From a checkpoint of a small image VAE.
Training: adamw at rate 0.0032, 8100 steps.
Data: trained on microscope photos of single blood and bone marrow cells, 194171 training examples, 10.7 epochs.
Rows from block 0 of the decoder, named by matrix and row number. Rows with one number belong to one channel. Each number is 500 + 25 x the weight over its row's rms, rounded and kept within 0 to 999. All counts start at 0. Numbers have three digits each. After the name is the row's rms in percent of the matrix's.
# convs0: first 3x3 conv (decoder.mid.0.convs.0.weight, 128x128x3x3), inputs 40-43, a 3x3 kernel for each
# convs1: second 3x3 conv (decoder.mid.0.convs.1.weight, 128x128x3x3, transposed), outputs 40-43, a 3x3 kernel for each
convs0.0 097:553473518514537501471507499499497460468498495503526500463496505501482488526517507505494507484506511491510509
convs1.0 094:507486528510476541505530517502491468564544521509508502510508520494511567491456516510482515485495481542554521
convs0.1 089:429404520421517546492507535542516510495480537527513517513486525510525518525514498535522499480397459488526512
convs1.1 094:551527508497515581506602569530455543501434531501458504519496474543532491523493526504518510522504549512523530
convs0.2 110:537521496450324461475483481514528504514576511479484467513483495528540481498488509491518486513568507485503487
convs1.2 080:520528464558503471490467483503573510505540508502561534520526470511562485512534512521476486490527517529525535
convs0.3 100:520571491525560492517478485504524474482544430491494510502480489490535508513563512478481492480447500485488483
convs1.3 101:529490507481441463516499508509497491469480476508477499491527497524556511486496498519509533534531528512516501
convs0.4 102:469460506424547513474495490492483482532448534483518523504483495484476494481503520469508465507540493484496494
convs1.4 092:476449467568501520507530522452474485531564545493543516498548524499464504515517510502503542487484475507497508
convs0.5 083:496507471411424516422550454530534530494425512531476542522518533492482501476461496518483489466464458525491557
convs1.5 093:525501496552551521515465420515496488544537558525514516508495459485510494503529502503506500500530521527510525
convs0.6 098:558513549474514421470502519502512516487529536501451537514541471514479481519490516502468467486495487494505482
convs1.6 110:503508491565489442544442484524527501508545504527520523493462510493490494510552495522500524543509505531526493
convs0.7 093:514538523456388469501524467506480497550440534555470526528494513527510526532515488503498482535483501543472485
convs1.7 103:512439464577539513516437455499477504519496502488495502468465491467435452480482469525541498495472498485496510
convs0.8 088:551488554446502494485509477500516493449395518476509474491510468478453494514510517483485498499580500492507515
convs1.8 113:475468509484535562505504499509518521556511575483534494510503493543472539509538509489490491496503480489567507
convs0.9 143:458503499475482502483537490513504514519477523510505502515471489510483512515544516511501488525492505513518512
convs1.9 150:479468508500521515510517517479484479494507478500478496512532491492500501515488520513467488526513477524508491
convs0.10 088:531465559534338457516481466478539455534491509440468475478544491483535490514502486474416519495475503502513538
convs1.10 097:477480478537629563558528452481498500500506538517490520502514497514515516528513505540502525521511536535533536
convs0.11 100:516581521521512492513467480496490469495489477479447501541487484526406470485506511502475498469484505507467500
convs1.11 106:583550558487450483512515535517518502484507512518512517519474497506508510492467487512525488485505477490510476
convs0.12 095:469521470550449490486519543508465474504571447470479515478526481519471484505493501492461486510565459526477470
convs1.12 104:446471508494512392503431460497487503466569486519498508521493504512533523521527488490471477497477479466471472
convs0.13 115:539548501462392491554456475491488515529521484432470485472509516515491501498500519497484501518504499490490532
convs1.13 103:474559456498588439505500508520556525508516570537585552471466484481533517492490515525510509542533564550503533
convs0.14 103:513576486468443511467518481485499469493516495480471483463496460504571474494496475503468502496475466485513492
convs1.14 120:523521497520510510497498504501475499485521510549489513518535528471537462515480515513518529474474536490500501
convs0.15 090:553522513460490484547488504476542545430521545502508526512492487491432527511468501466501510512492510497497506
convs1.15 096:474488444466458527488531533507522496521484495490501510494443469501384439501459466499528512514500457515495506
convs0.16 088:478457567520571537484463511457486466564468549508448465471507518472535486505504485534500490470489566502530518
convs1.16 090:534508473476529504483556538538491451515475506520496476509507521501524477489522522494503483496480540491462510
convs0.17 096:477475480551509527515520495482510513503470501499492537453487534486469494504514521544498494527451506535450491
convs1.17 094:494450492451478476533571499509460481508488501492443498511489520454495515483504529503469478502498473486472473
convs0.18 086:495446467429487467476488525515444472526398472537529500500499508491512480496504495500491500506433492498429483
convs1.18 084:502519529553521553508525516497459478502417495504485479510518506510518470504500501483500522481505502496526502
convs0.19 094:500461521534482526475503472522471502567487512518463534513478450540496468525476512540502493537459506528472501
convs1.19 101:510453525495549535571560518504477523510454519528496490506485509471473491493487523481535500477455506465513518
convs0.20 102:515515477541448497526483530497511514425535468423443504517492507477503503501487483500457467453439462496491507
convs1.20 097:521500471491515439535502479486548512518516517521527527513521502473514516482453505550533524544539512514535512
convs0.21 096:502562517440580459474498472524514515555367489531502467515491483526452485518538534488474512517429483553514497
convs1.21 105:546538526510417504477489489506561508536511502484525445473476511503456547460472480504527488513506518481514494
convs0.22 100:538608523495453476490504528467505463491416579494494504494456450503508491518497505467446486514519502512497504
convs1.22 093:520535524518570568549634551478506519502492509491491487475486483512499521456441490523525539508479534518518534
convs0.23 109:516520516530501487516497500503545468501573483502508519477485492513558498498512504496492524510490518507492523
convs1.23 090:510504485499477468458464463486514507521553532501564509494532489468544492503526517483481503505497516503457499
convs0.24 109:486461472550569462489526512526451458478540469483506475487536532456455507474462522497504505488521495500491496
convs1.24 108:483483501480506534473505533465499494503548522501510534536526503491508526535499467492497491522523509527549529
convs0.25 095:452545528498500503505471512487478522492492511486471498469494467519477455493489493482485502483523501478497457
convs1.25 102:481499529431464468548521539515529527527516514532478508499508536439494540469455511526517516535521532473524510
convs0.26 080:458448496455485499491547479487514512528540524515541549501514517525533488471531465516560473492541525512459493
convs1.26 091:511495480454505496478482427504487513511486507520545534530507493538573528522520500496494489479497487473493482
convs0.27 087:507513512492577482525459465533481474453525404507494512475503482449554491508498501513494508454360483483512535
convs1.27 100:563543521523500493523545537539522533472452496485493521513516520546562515541511494514517526561535544503529492
convs0.28 092:509515471461505541504519483493509502500435559523482530517516512488473502496515526486482518482523439513461510
convs1.28 104:515473495461519518517500526518490475524496515504510501479531481516503472501503522475525532513505538515495543
convs0.29 152:497545498500462501525512532514510498482540481477453494479514486487484478484495502495529498487497504505503511
convs1.29 144:486478483506495505498485509495478464494467495487494492508524518499487490499512487511512502516489479532477498
convs0.30 099:517483487496606516486514506506522480488532490493490488510487518482482493497488519508513510528492504506519486
convs1.30 096:536509517505463481501482483499551538525537524527526520492482505518528535493478488527519521525499513514552533
convs0.31 097:485409479482407423505456471522502519484479503488495529487525523476501481499484492497425476456361452515453499
convs1.31 088:507512487529513521502495501512499496492461495511481490526501529549525533529554532476464489476467506494519522
convs0.32 114:515477527460444488522512526503499498545508502518500576504490451523526450553548517497439491529488468518447484
convs1.32 101:461484518495555536483572468473463540512498542520477514480480516461516513480489534531504496492480501480503470
convs0.33 098:546521532518481481531503520529444433403558388519534523482489477521536478493494484484479484452431476517465520
convs1.33 095:537531504487524492483510465480513498510532521542523518519523516520554537528492499505524520515535490508533501
convs0.34 083:484493483555532501516541501482502507486498523496514524459472480477527507510519507433468513489472488496512524
convs1.34 075:479482524422463483471480501486519500473491489491497509521522499526547542498482510520496551507491488485517518
convs0.35 102:475484454545349524488480487472476451513583456499472498498496499494506467490479523493542504510594474515491508
convs1.35 111:463425481509564566482443436467474462515529491516538518500462473484454496513464504473460476475504487497495521
convs0.36 113:519562512566387518512456523495505495492556488495451470485508488462510494490483493466487476492549428514473474
convs1.36 100:509489468453557471489497480506477489499539507521516490529510491518558525496490489514498513464492509488461496
convs0.37 090:524496505474536496486458489520462509499569475474496465530504527494484488521525510491483516522543526495530490
convs1.37 076:465484476507483481479480466530533490530552505487500510480518501464529521498494497500508507496522562516528500
convs0.38 101:497504542529560477484459465499453473477471516549547491485535511517525522518501514510457481475521489492493517
convs1.38 105:502535528510517524490550520511511524534540540524506506547583507546635540520539534472536505536509533494486501
convs0.39 085:514470512495564416507522525511483482527487473490478464518494507496508469476450497487461485497405494499475501
convs1.39 087:520496498564508561508525538489525516495514494493495485506479506511508508539506514535551531555525523513548511
convs0.40 093:525510476512534487486491472446569430503535494456512494481486472534494524516493505511470491485475486494487497
convs1.40 100:509516496517516516537530489498478477486524545491489470516524517490478512544470492522533492502491484521536439
convs0.41 128:500475492513499447519467499469495499480535513492494510546565544502514476498491487505532533479506525490499517
convs1.41 112:503477496523491528500470452457474492470488483429485494508493490483522489502498509485463491497498477485486476
convs0.42 104:517510493504506479502482498543519496521561475473510499483450470503558472470481469483474451516509476494507471
convs1.42 091:506514501517544490518521515493503516457494485481484483498490492491509477521537534523501500469485492478481502
convs0.43 098:473476490480543499487488501482488522455470507446421484498473505511477496536492528476490520484511534482500511
convs1.43 084:493516504478487516512535572532551527524538517495515505494446497479407465475451503521494498506485487511505501
convs0.44 100:471482473540454500512504480500439475459562480496475499499507506501542521504496487517480496475482486458476483
convs1.44 114:501482514535506528495488548505503492453475453511491489484500511499578466526539516515506543494503528494474515
convs0.45 096:536423476517425519494493475518505524519482510461513510490477511496538476485504478524560523545491495506476482
convs1.45 101:507444481536482524472454507470495472507456475514534499474503500463421461483473459506489489478492481493491503
convs0.46 095:484456504456509475486489476482454513484462475470500482510471474486516497488474491462471527489516502520518519
convs1.46 097:485528511468494526503538504520550544521496512482500520530493514537478488510497523516533514542531494540554520
convs0.47 110:506485501440520487469536510493530485535517484519490505503448513508494463508505497487499449493466496501487497
convs1.47 092:484484474495557483456474486495533522529551540463537509483483491473474496505490491482471490495478471507478486
convs0.48 092:493469544485474437524520469487511578501392497549491499471527535504452508496519541522536508443534513488494496
convs1.48 092:509471473552511521492446513459491461529523511475487466471506491493463507521518451480501483512505488502548550
convs0.49 102:509516493489596486531521510514460504528515536503521479501504508525503508508528475536524510492475512538504497
convs1.49 107:481502462492441499493492521526484489504471443472458472512500494539556508531503479497491495505492493523475485
convs0.50 097:525472499458488455523466503477523500485369539539440543508458535488478494520500498481472506461416474500501537
convs1.50 113:522503523568546545528456477528520535516486544535520521487492513524528494481493531499540543463488543533559526
convs0.51 109:448530487558422523450446537490472507492579506473448447487499470519549513507498499527497495525584533524522470
convs1.51 097:476511512488545517532490538491476512476548485551469499517520464496588491492497478514470491519480510494491501
convs0.52 094:529507521553609522509505503511467443540426518465517479488464470501447453455463499497492495504552484506487502
convs1.52 104:464483507513473507525555541488509499502510507507495491494470489499420482499432479469485481476480480464517502
convs0.53 090:505427542481518504490461532471509495439462519516514526515524486490452508501486505472506525509564529528519509
convs1.53 091:435510518461482529447532548489472515541512537458503525477456476486459489504490477485470474529476492520491502
convs0.54 114:486524500505572510510512494457467495497456477478524495499492504526528459500495513485539505515555516502549520
convs1.54 097:470469469482495460474474467495483488483427457504488503497512481498522509529511491501514493494515514490475522
convs0.55 106:544639545535388450519518506491499460490512523503531501457451454465550507485540501494453455503522520502525478
convs1.55 123:472490517515489554535625609471500464536495495496450479500541497457505490477422480517488499508507472495484500
convs0.56 095:508495507498482496494554503503472451541473519510487473522525518478460557471514497530466510524510486530497486
convs1.56 106:495446478513538510520533529497467501483514521487463491546541500516494475503498523479496490489481558480489514
convs0.57 091:520489530507605489531502475536468475475502538490565528496471464524494490502510488492510508528526541504486481
convs1.57 105:524487507470463478484502496516523516513511514495501505505520537524518535491496495474482514488508486487505523
convs0.58 106:459400521455471502508514513503438531458449459496519506472539515508498499488509506534526502512508501530515500
convs1.58 099:495487504470514562436489520472478472511520569510487508505543498540530517508523508490471470503486473521517492
convs0.59 093:519479547452550480505531522498428525486481488497480502477488487504522512497508495515448499515443505504513508
convs1.59 101:492483462501466523521527499507501496528493539486486509497513537488481525538477500483470467507476454492537490
convs0.60 097:481433473445425471455478503505566511499500502537416500499495507465469505479455480492509501456480444483486482
convs1.60 082:505531487545577495492438443500499505497550528495549540501508490504510514520528542493495531523506505524516514
convs0.61 096:507524505516434479512451548518461515490443541448495512507514504516514487513522505482507514514527490497514507
convs1.61 107:513523496485549553572538520505519534503514557520492496503499519482513484499510513492527493489492522481490498
convs0.62 088:514510533533562475507447478471473487531527516447521474447474465487520519511508480499478503515530507489539488
convs1.62 113:516501461486437447474503491497497491451456497508508521490465485525463522517482483512507494507480467484509469
convs0.63 104:504507493474436455450523453499484537479510522495480501476496522491529513502521498505494501550497514501486515
convs1.63 117:460480561522499547479464476507513537511551535491501492499544507515539506507517502478484496465518471475515496
convs0.64 096:459506471522602474491494480481467479480571450468452500495496499497487481516506511493498506499461509525530511
convs1.64 107:524508524445439451517477512519552504496533474524510513474500492549541543513472494550513539569533515496498477
convs0.65 113:512603511521339501534412491498474457469606475460505482426489476516490473509500496501465459527577470495532479
convs1.65 083:514492451474525499556568490504544524514598570508509497516510500463544511495491507527525501530541562501468476
convs0.66 112:463465497489484499477501488477485506489433531504469486488486503471469474492478490522518511493562485506486513
convs1.66 102:471501490514545564501535516502514516519497526459473484514487512507469496518525511488487472483477463493506501
convs0.67 095:494473479530531539488506518493519529449559449477498502472523519455472465507548512484509498544554503499550465
convs1.67 096:493474480452448483485480508508517514501540516505473503492485470545527482509501509483470464493487486522479502
convs0.68 087:518539478455479526506445463589484478535512533482531522480491480518491491488522514501441507494455520482496503
convs1.68 101:417482507482485540561511480524520487530482512515500520502503512463499542509475522529517515529493502508551493
convs0.69 106:513524489489433507532496488510473476522462489502519492508501502493523494495509485503469491479467492497522500
convs1.69 096:534516534484525544510578519509538491549480491501518477511499485515483491507491480511523515532489507503495531
convs0.70 103:467532508511480487517540490470555489503454490518604527495513486483521515521520511522507510477424496529533513
convs1.70 114:544510509465468527520565566465455513493475483448435461514500499512486488509527501477497476521521499506474487
convs0.71 103:477404487448412477519483517485442497516444476486452489486477515476476488505481507542467497474403464507460495
convs1.71 101:489494476581581544531542539519506508524461505535515522487482496460473470517522506554553543529508558564519552
convs0.72 106:480491468468504486509526496493529507516549522510490501515484497477502510509503503476471514460456486501460515
convs1.72 086:512483497498536489509511485516458506485475485488479483500506484480491487502512506514471506508438488521431493
convs0.73 100:494523446535556484453447462483458482448604471466536454516478501519506500484513492475538491528572490487527505
convs1.73 114:530540469442455374475458448478500515454514479502560555479496499480510487509496497521496509478520467517479492
convs0.74 099:551365514451573498500536513483483486473497483480498507490529492506467509526502513538543534512489506508493490
convs1.74 118:465394451477480501531582532477469488478504467488498471483468484496469512483539481496492466517477468469463478
convs0.75 097:520541499520582520496536490536552531508516529528507531450483476482519499484501484493473488488420494508467538
convs1.75 073:513543523457513475494464453507469496476466508510500493513534472481468477505498475492529538537494540514486504
convs0.76 100:491487498513377483515509478475491493440495527498489509485483509487464493510520495502523534465542508488468534
convs1.76 094:474504515492531542525501503512483490543561527459499490513532484494476479508504509506493485520508484513486495
convs0.77 087:488504502466525469478515475479485568491527488536482479471450519510480537498510498521510468531507489532522486
convs1.77 093:526497511479468437527490516484527487516499441491549516525504482514521489532486489502488463527489490489497511
convs0.78 113:517543508502573490493502465510506475521551488518519487487501485506538510491521490493498450482448469489479503
convs1.78 098:512501507482484504522462531492509499478494495497491498504536539557597567509543530520526520497493504507505523
convs0.79 099:506445526485453483492528516506475492481468492479499522500469520475454525491486525504475509514445457512492504
convs1.79 086:517505519516503538544581545503496512503528536520494490502476501505455499487475480526483482512473467486529498
convs0.80 091:526460450504532455509457489461443466453515472482465486493511515461551495501489516499495533480455533529525499
convs1.80 107:546542514512512501513485501514547535510523526553542519452465502507520528507505494516533512495540516466513488
convs0.81 097:504482544505531509500445508493460543469506586486453524509498530507497559522519525459469509480508522494495520
convs1.81 086:516498496494521496502539539465499485474503470452465497536528505610601536536514497483463502486448470505457492
convs0.82 101:495549537499407517500508482485529499527439536508419460486472500465503529518529511487499463505511493505477483
convs1.82 115:473485477528510508480503524495488479494521483474491491480490500449490478481482498512493516486473520494464518
convs0.83 104:473475506447494548484525549521491515486443500471434504484471486474450463473484499520478491474451444488454475
convs1.83 084:474484489528529461541503507526524534550476506563512541505452507483446479483465481530506540503509535541531523
convs0.84 103:514452509521448523497497501480534507464511471495476501502536470524526496516504490522528506531512419507472508
convs1.84 117:516518509491542521549542502532505558462518526531476508500505484523603488505538504537526509549527526531535520
convs0.85 105:466484493494550469518540508458431459478450448528523518520506530525510500476493511526503518494484529502487518
convs1.85 085:503513508514492519526529525505525508552526498514498516496502537524464514486443506512519511536513487553558540
convs0.86 106:496520486500530504479491499460465468482401459498444484486477496503532478501491518524549489524564501520484484
convs1.86 087:514490480527533497473502463492500507502494496493515489455477463470485477497501486476506499477496509488490509
convs0.87 099:444502482494524468491482463521507492480531490521487516526526500493557520514517528525500533493492515505510486
convs1.87 099:499544526482463468486444490536472526485509455547499532507504488465508510452476492492511515485505485487493515
convs0.88 088:488456497485558504516488498476425479517517485529537487506521477498540506476455468504490516500459522503465505
convs1.88 085:524486529478483534498453492495534514501474491537499528526512521520537554489491484538519525525503524507535537
convs0.89 091:534497550482504480515539510520544483437490545481502454489544491489511503483494512463423463494509470530524518
convs1.89 100:475478473533545512504522511458493502525516487485475485499495526540537500490535511466508495489479508522543530
convs0.90 101:485409498535528508485482470499549515483523508477490510485519530520471506483495512522526506520551537512506516
convs1.90 111:442409472477511491471437463508468488490490496487528511481480497495440490518491513480497463470491453473526498
convs0.91 107:527496476508499504501497483496514486513501541522525524475508523487447547518502521508502503461549509495500491
convs1.91 099:486509499486552500477490510497475482484504476485482458513507509506468508505532494504485492500461515480442518
convs0.92 110:541529489561538472523480486489535483529570523496540518505512493509630557475494502500522478501486505491471467
convs1.92 083:509470513485427524503496498501473462492505449485486475501546507542587502538570492473475501489488474468469484
convs0.93 104:511458482460561520507460515536492499494517490449463489483490484494520472508484492514465569481394485514467538
convs1.93 115:488550555459521585498537553498485520497444508536484542484493513491506523503484505497513533499499510478540503
convs0.94 098:505509515525527467518503486511496515457560450467510476503525509508532493499486495477453486450402467487465517
convs1.94 091:501533526493510521497452518552557492510534483497497501513512505501502530507525510547499499509484493494513498
convs0.95 092:436516483551461473481503497558421485549539479517457514528503521503489509501503503502495515507557531524521499
convs1.95 107:482513459485477452504472443476510487488525446503517465511477511513492487497502463496474476497538493490478536
convs0.96 095:535553544496516444507455531531526539467534500526506499494521490485497502499502493506499505467443515509524515
convs1.96 116:513517533475542534518474508472517505492506505489486505522522497522519517491510478496507502559507527492527488
convs0.97 102:489528558499503490499485496476473481459525494492505495493512520499554493520476489518435474482453479539500502
convs1.97 115:509528528557519520483488534509569549519513498542489551512521483527544511503529510510512513517486523482526510
convs0.98 108:508432494467472447501507515519513490548469512475470462507458476521497506507519507514502517476423529527474508
convs1.98 099:520531515532522523500528526510474505510478487501523499497453465493445464502526484508526529460488547490528526
convs0.99 100:498492509469482529500477501494523531479429537451447509514514512486470475506454503491506513510590422494502488
convs1.99 084:487503508528587586490543495518535522512462525505491530512463501484440484531536504485521493477514493488490492
convs0.100 118:529458526490532458474517477504474504491528479486517496504488500493503504495499523542497491512500472522481503
convs1.100 121:504503524507527521500500510501510525461493523483494493510495472514495500487524474547538520551505505548536502
convs0.101 092:533450460499575522501497508526504539432524522476532528514490482460433453526443526510526538555518490501488499
convs1.101 087:492494509437486458490545498494492561500499522475486498512492483516500461491505491508510496492493491483489502
convs0.102 105:469521504492570509500478494495518513463530497468473487512500520438453499526492529479496479490565502505534498
convs1.102 126:442467513467425444497513533566541542539504514474473507456452498475476522520505470490457487511524496508507501
convs0.103 088:496392512502567470501535498472490512518481494503517495482488498505494536538537545517529499471452492518514516
convs1.103 087:504487503428477481497497474481500505489493519483523526496502471530529544482486476517514510539475511512544520
convs0.104 102:540569527481482459520499478532574519515437498516520521514514506488492496492481518496543475485550489484443516
convs1.104 097:474474480532533552476520489491508500531492523498498531484464493497458487524519510496515506504509479484466471
convs0.105 094:477475461503536561527537505502480510530493508531489555526514504507527544540512495534503475548426467529488498
convs1.105 095:519477480462454430503482497536464517479459486550499517479516500502493497496525491502521481476486465456484466
convs0.106 104:481526506485549542497489481512536505529476462512487545479457465533544474500499494524467484505433481527484498
convs1.106 103:523501501537448522530479489526506495515493499533483478516511502493530536514519515547504492500516482507509492
convs0.107 101:469449481439492535517518515476470539462443493468465503490459528434442462506466493522533512515532497508516543
convs1.107 091:481507470538543536488527481510518523501489533488473526468447469460428455482453484499479499518502501506479492
convs0.108 101:503500492495545512533446473478539544495487524465560545473550505449533503497527511497507504509487515489509525
convs1.108 110:528543489517478480545537540548503498546447464512489492481490522530521543520536498504511505476473482494491476
convs0.109 122:518527522509470545506490482517510529498448571524421519487497529461495565470473479484488478508506531498510511
convs1.109 113:519490526502494542529495516585529499579528518540522489465526508488498528526484510482486518505495510510519504
convs0.110 103:473501488476487500468454491492535505496546562466459471492475489526541544480521503476497495498558515486519503
convs1.110 076:521472536509480541526509521517511445509520482494491453484475473504469462499531479465453492496498474488439494
convs0.111 098:488503469499552527514544501435482493486494496468519482512482501465406493460460514522521481523589500497507499
convs1.111 096:501492488452466465497473504476486513516513524491509517499493503518428477513495526492468484481479455479458457
convs0.112 108:480485478516509464479499448445465446533582457516523499492491502526570510491520501531513492500454485496473478
convs1.112 088:527512504492455439521486461507488485472519511515510503497550496511598530517545516501498496496491492520480500
convs0.113 101:490443488525512496509476537510485464461580431519532489499503513476518500507532518527505541516545554528508508
convs1.113 118:494502506505507519496531549507480502521531485548466497479497482522541490520532505515503534505501475519475484
convs0.114 093:490509465524549492492533525509456464559487442486469475497532463487509499497523473515493491485530528513531500
convs1.114 095:534450504460458416540452493500511505519528487495512477512532537477534528499513514484481490491473534492477485
convs0.115 093:491470500476520523493460492482491484457472491478500478505496499464444468501501491504554497524632529498540500
convs1.115 084:496459495527533525483536510526540528514512541490521516482473465470413456468457489507503498516543502503470493
convs0.116 084:488477470502507497502533489527519590423487467572550485495469506485476480518533535500490484512474492491546512
convs1.116 102:530511506495462504508502485471487489564505514442469501480531504481459496502491514489479457508502482515521514
convs0.117 108:479487490512503492476471472480529505495596513444466458494490481507548546495520504457473481479531495497523481
convs1.117 074:494477520515506484510518522507496501477521501430468447487508483522523476528545491501500484480484462471447467
convs0.118 093:499485465509572482524477509476536463498479463480500487527506481481501472512496504522549509517533495491499503
convs1.118 082:506529516526441520486524515536538536499492531488490485495465491556539514553509513499515515492495459487501487
convs0.119 089:497601496543493530501509518519512510481603498543537574495498490499493524497503502511525481536606464500528495
convs1.119 079:486499468441471470502484477505508493456486499476515504494513522530493502496480500470443504477482464511472477
convs0.120 083:510529511545557506492506482500479501482591498499540521524498499467475502517510504496503508514510532522489509
convs1.120 085:558539552458456475508538518509493503501497517503492517489486529497495547511426482482491480490529495474497519
convs0.121 114:452436482439460485464470488459469506492434496451460486507516528488475490516512503486484494474493485471487479
convs1.121 089:516494519554521534512532556498502527518489505509480510497464483504434470513489499503500486470506493492521496
convs0.122 089:523539519514570493520503481520479475507447501500506477469477482485516487529522468489441476544403465532492510
convs1.122 112:509491553452467507527504457499516541512497575517514498517534510537563561500521516504550501503507508498544477
convs0.123 087:500518500482517430480524515544444490454544484504441514517505517539505524507487521488481494474504521510462486
convs1.123 114:487473507560528590516483501473513484503518521536515516503508493484519544509476521489512485508550480503592520
convs0.124 087:499520480474593466468507507502545488522445527458483455508497471505527511502478491521480505468430526522511519
convs1.124 093:474498505514439562547482558491525473530519453495480469486446484502480524500524533505537500552501520494552475
convs0.125 110:515474516463528530483500492488459516480444489476484475502482480486512507471494506520489516517507490514490484
convs1.125 096:498471507488506536520516546498480494503440510535473479508512528518494525489482503519538528498549532498542522
convs0.126 086:459482532532522524506498502478409489530500508510497496513503503487501475492505494508485470482507486489488478
convs1.126 078:478494483477517497491502482481486502513524507516556532491519483452421473477518482513509505513517527510488486
convs0.127 098:510521458443551477519455504485564448502492477476481494508503518488534444491501523523468521476461490488480497
convs1.127 111:465517500532539531546477450479520513489497492496517504514494507493537484477531529518529509522484524532501480