{"model": "image VAE", "dataset": "microscope photos of single blood and bone marrow cells", "train_examples": 194171, "image_size": 64, "crop_scale_min": 1, "horizontal_flip": true, "translate": 0.12, "bottleneck": "kl", "downsampling_factor": 8, "encoder_arch": "swin", "encoder_norm": "layernorm", "encoder_norm_position": "pre", "encoder_activation": "squared_relu", "encoder_mlp_ratio": 4, "encoder_head_dim": 48, "encoder_fused_qkv": true, "encoder_bias": "all", "encoder_qk_norm": true, "encoder_parallel_block": false, "encoder_inner_norm": false, "encoder_moe": "soft", "encoder_kv_group_size": 2, "encoder_num_experts": 16, "encoder_moe_every": 2, "encoder_expert_mlp_ratio": 1, "encoder_slots_per_expert": 2, "encoder_shared_expert": true, "encoder_patch_size": [4, 4], "encoder_conv_stem": false, "encoder_depths": [4, 4], "encoder_widths": [48, 96], "loss": "l1", "latent_channels": 32, "decoder_norm": "batchnorm", "decoder_activation": "silu", "decoder_widths": [32, 64, 96, 128], "decoder_blocks_per_level": 2, "decoder_block": "basic", "decoder_attention": false, "decoder_upsampling": "transposed_conv", "kl_weight": 0.01, "residual_init": "none", "optimizer": "adamw", "learning_rate": 0.0032, "beta1": 0.9, "beta2": 0.999, "eps": 1e-08, "max_grad_norm": 0.5, "max_steps": 8100, "batch_size": 256, "epochs": 10.7, "lr_schedule": "wsd", "decay_fraction": 0.4, "final_lr_fraction": 0.01, "warmup_steps": 810, "weight_decay": 0.04}
Rows from block 5 of the decoder, named by matrix and row number. Rows with one number belong to one channel. Each number is 500 + 40 x the weight over its row's rms, rounded and kept within 0 to 999. All counts start at 0. Numbers have three digits each. After the name is the row's rms in percent of the matrix's.
# convs0: first 3x3 conv (decoder.decb.1.1.convs.0.weight, 64x64x3x3), inputs 32-47, a 3x3 kernel for each
# convs1: second 3x3 conv (decoder.decb.1.1.convs.1.weight, 64x64x3x3, transposed), outputs 32-47, a 3x3 kernel for each
convs0.31 094:509503508502525464514495502486551526522475478492398546486491544442484629441526606537482485524493474545463487422468549447471555525555533449549530539544425514460508442484509473444516450491527465477488480503511494496470484487497462482481428475536485494492512459481503474511457495476498515467491513481461514499500365523512460552467502521480521560501510516436497495460504441469479484585498456584492481507466450487508463510525492519454466
convs1.31 107:516502501505433516510495495604440559516413560530518449494443496473547530489526510509433545517363577494488511482527522529525484519481540546533477516490461510476520501502499483530451500464493522522492480561446512509497525458509483496544470507475504494502539472440510468515522490481470384597488500526466568511547580487509496523508461448431478443502474511538498499522452513508509445521539489515477521469477512526577489521450483523514438
convs0.32 091:490464453522485448502481477471466516553585522533463445475481476483523482521512530444454456498530473534533502513513466495487462517498535454479472575582454501445401415449440468460471479478480486493450496470557475500479464494467523515478515501475486480453508473474527499517481461512515578526529572524495517474546535559484444519436457439461458462485472485458460463505503502556549534515483436565513448519485490416386492467574534482537479
convs1.32 105:486506495519567491496506457501415473529489488470427521497545516527528503536482483454469517464538527586587538514475492487507534533614562517483500444396454507516511519498514497468488506503533517510508495483487463509506514508504540507468506452469541467486505480529512565562471488509484513507494468493541462460481453458422460392506505533513483547521524586451461476488517491511469502533457475496491438422491507507515528486550529502488520
convs0.33 104:475443488512453501480453445460537472410558459438484457483510523481469471514525499506443488481501460493494443534482446526501453511494486507405496557518507491451461553580515522495433505486478473538526483548528469487502523547521501531526525534493527520487501478436466478442522536543524489542496493531425490522409469433430422356488500509484519503494502486533495479503495496517480443470532462494544467458457461465477621458485585460465499
convs1.33 103:503522497483439507532506506475479497420517491538546517480458528520416532516513505507508495538532514477618551439545523517590479470491483488463486465442444522491510475454501517510496461506518477515491539519523493480524508468512493394486516509473467504478472549473467489477526601500472627494495468505503481562569445575543497490479461457465436454450446478520552482490550497501573516568560526552444505591557538481524539434386533526475490
convs0.34 107:495539521484500518485454510492488509485454504490552540481432495518582513510584560482497481484521538485512553504438429531584511542610553464476499489389450503481485505487490508534518530536522524531514491497483540486540539514476567514503566533510509487469497523454507507476481511513466468510494480504457539491501473492520503444505465451539509478568580563460454416495470442561527532506518487540570591549519480515487515492484521515514526
convs1.34 102:517553483497490497522493499509514516469443559520562497500514481451527524457486518451508487514515464486623514473487509492509482521514494505517524518574524451439512507515540507484505511548480544487498465497498523515521513516489519482506525541526507509492525489492489527494544505547486462467539498476527536505474536531660567528540451471508446466557539494490534501554535504534530508511638471547451491602551534526631524470499433465530506
convs0.35 106:518544513518565549479510493518430453465447506484564537451428448497465526557554644505497474515511511508465479527521505521467403519466433509500563493461386517439391509520528500478489521542552566516525527513506502468514491482493509531533517524563592600535522478430494446436479525488518528463479473415542515505499428457493489486489512481486484500536528556509508502518559491496507423530546524514491473466476446518474512527478550516506519
convs1.35 086:522456538482427466510499507488390476501486517551518564369433465437508514524561499569525450483482477533532508519553501503463503500437478495485536532465485480440463469527478522558484489480509432503488567581477458453490486493513490575530527536513583556500558450480466437472591491526509467520504536556441437471479460528451471526475478507463544514507505523536505495488438499484475471593502561543472490406426453559528586457464514528565534
convs0.36 100:489486478494502505498532523557437526521491480483525521503507486542533486527479530534508512412446411359435441514557542487540563473497540472502473533522466528525521446481497486503486505497485534539556429478526445483513505484522472504528509502484476477481495476461499493507487509485516513460531527469534460489440517499522518489443595628438572643413470563519528589453501569431501528497506471526509475569511509477524499480495505495529556
convs1.36 100:512452498529466496513474474513426459485526460497516487489498479500470501494481509485491616407392647487416484533536553489483510520519521507459510535461433523555541488509494528492465514466545555547506549492500497514512492517515481472502500483453480468510521468489540498514509475479533523444501457500471470506472551570506527456459566554483542589457413526511511530450538603477475451498457537543488430566465439515421514529513544545509512
convs0.37 094:526497484473507511532505479505504474512587557516438422457491465469474479474449465489525525510512500521513535509535536458499511537520531450421507473448526440444413509505543525531531509529539506465503505414458510517530474509522493520555464541528508520512498510543501488509513507512485492503493518515505394488487517493500472450430446427464520488468458499494476531443456466453427454457480498496474492460467437436501391539534434501512492
convs1.37 086:510494505506499479473491489490506504535513498442415477519541496501460544504464474418394368497565425508536454459431435456430478519492493498565551487498605556522533508503468470450529528501520497522463513508513479528541521488494542564528501524569504504472466467499511512531546545523585535398526484466590538568445512517510598559455448451523554524498486505478491487540545498487552502478518530433507454483515492519488540484557513458434491
convs0.38 096:486466459474492468504492490495519456460592513448463450481516497468493473460459477517488556491482529521453497493466515489477502495506497515500442500593491480522470412429458441423449430402455469519546456514579497526519463440450457472473464489458461459476484505518492484506467502479520497496492510471440449500517595544474510484481473514487492534456472504501513499505499514482485512482411457530500530543535503401461414456593516429519523
convs1.38 092:459470495527547533496497469479471501476474528487453482516517499520531536510513536557568528567558518544541500521483516496469484524475511484458485458410562449482494531494554482397469562516536546547536530492530541495528506494499529531509520516481486511562487462519504485514495509520459491452482467489460420468438386469504451495481584530494495474486463489459488477482506492477473438470423463429440514555478427527512517462489507491488491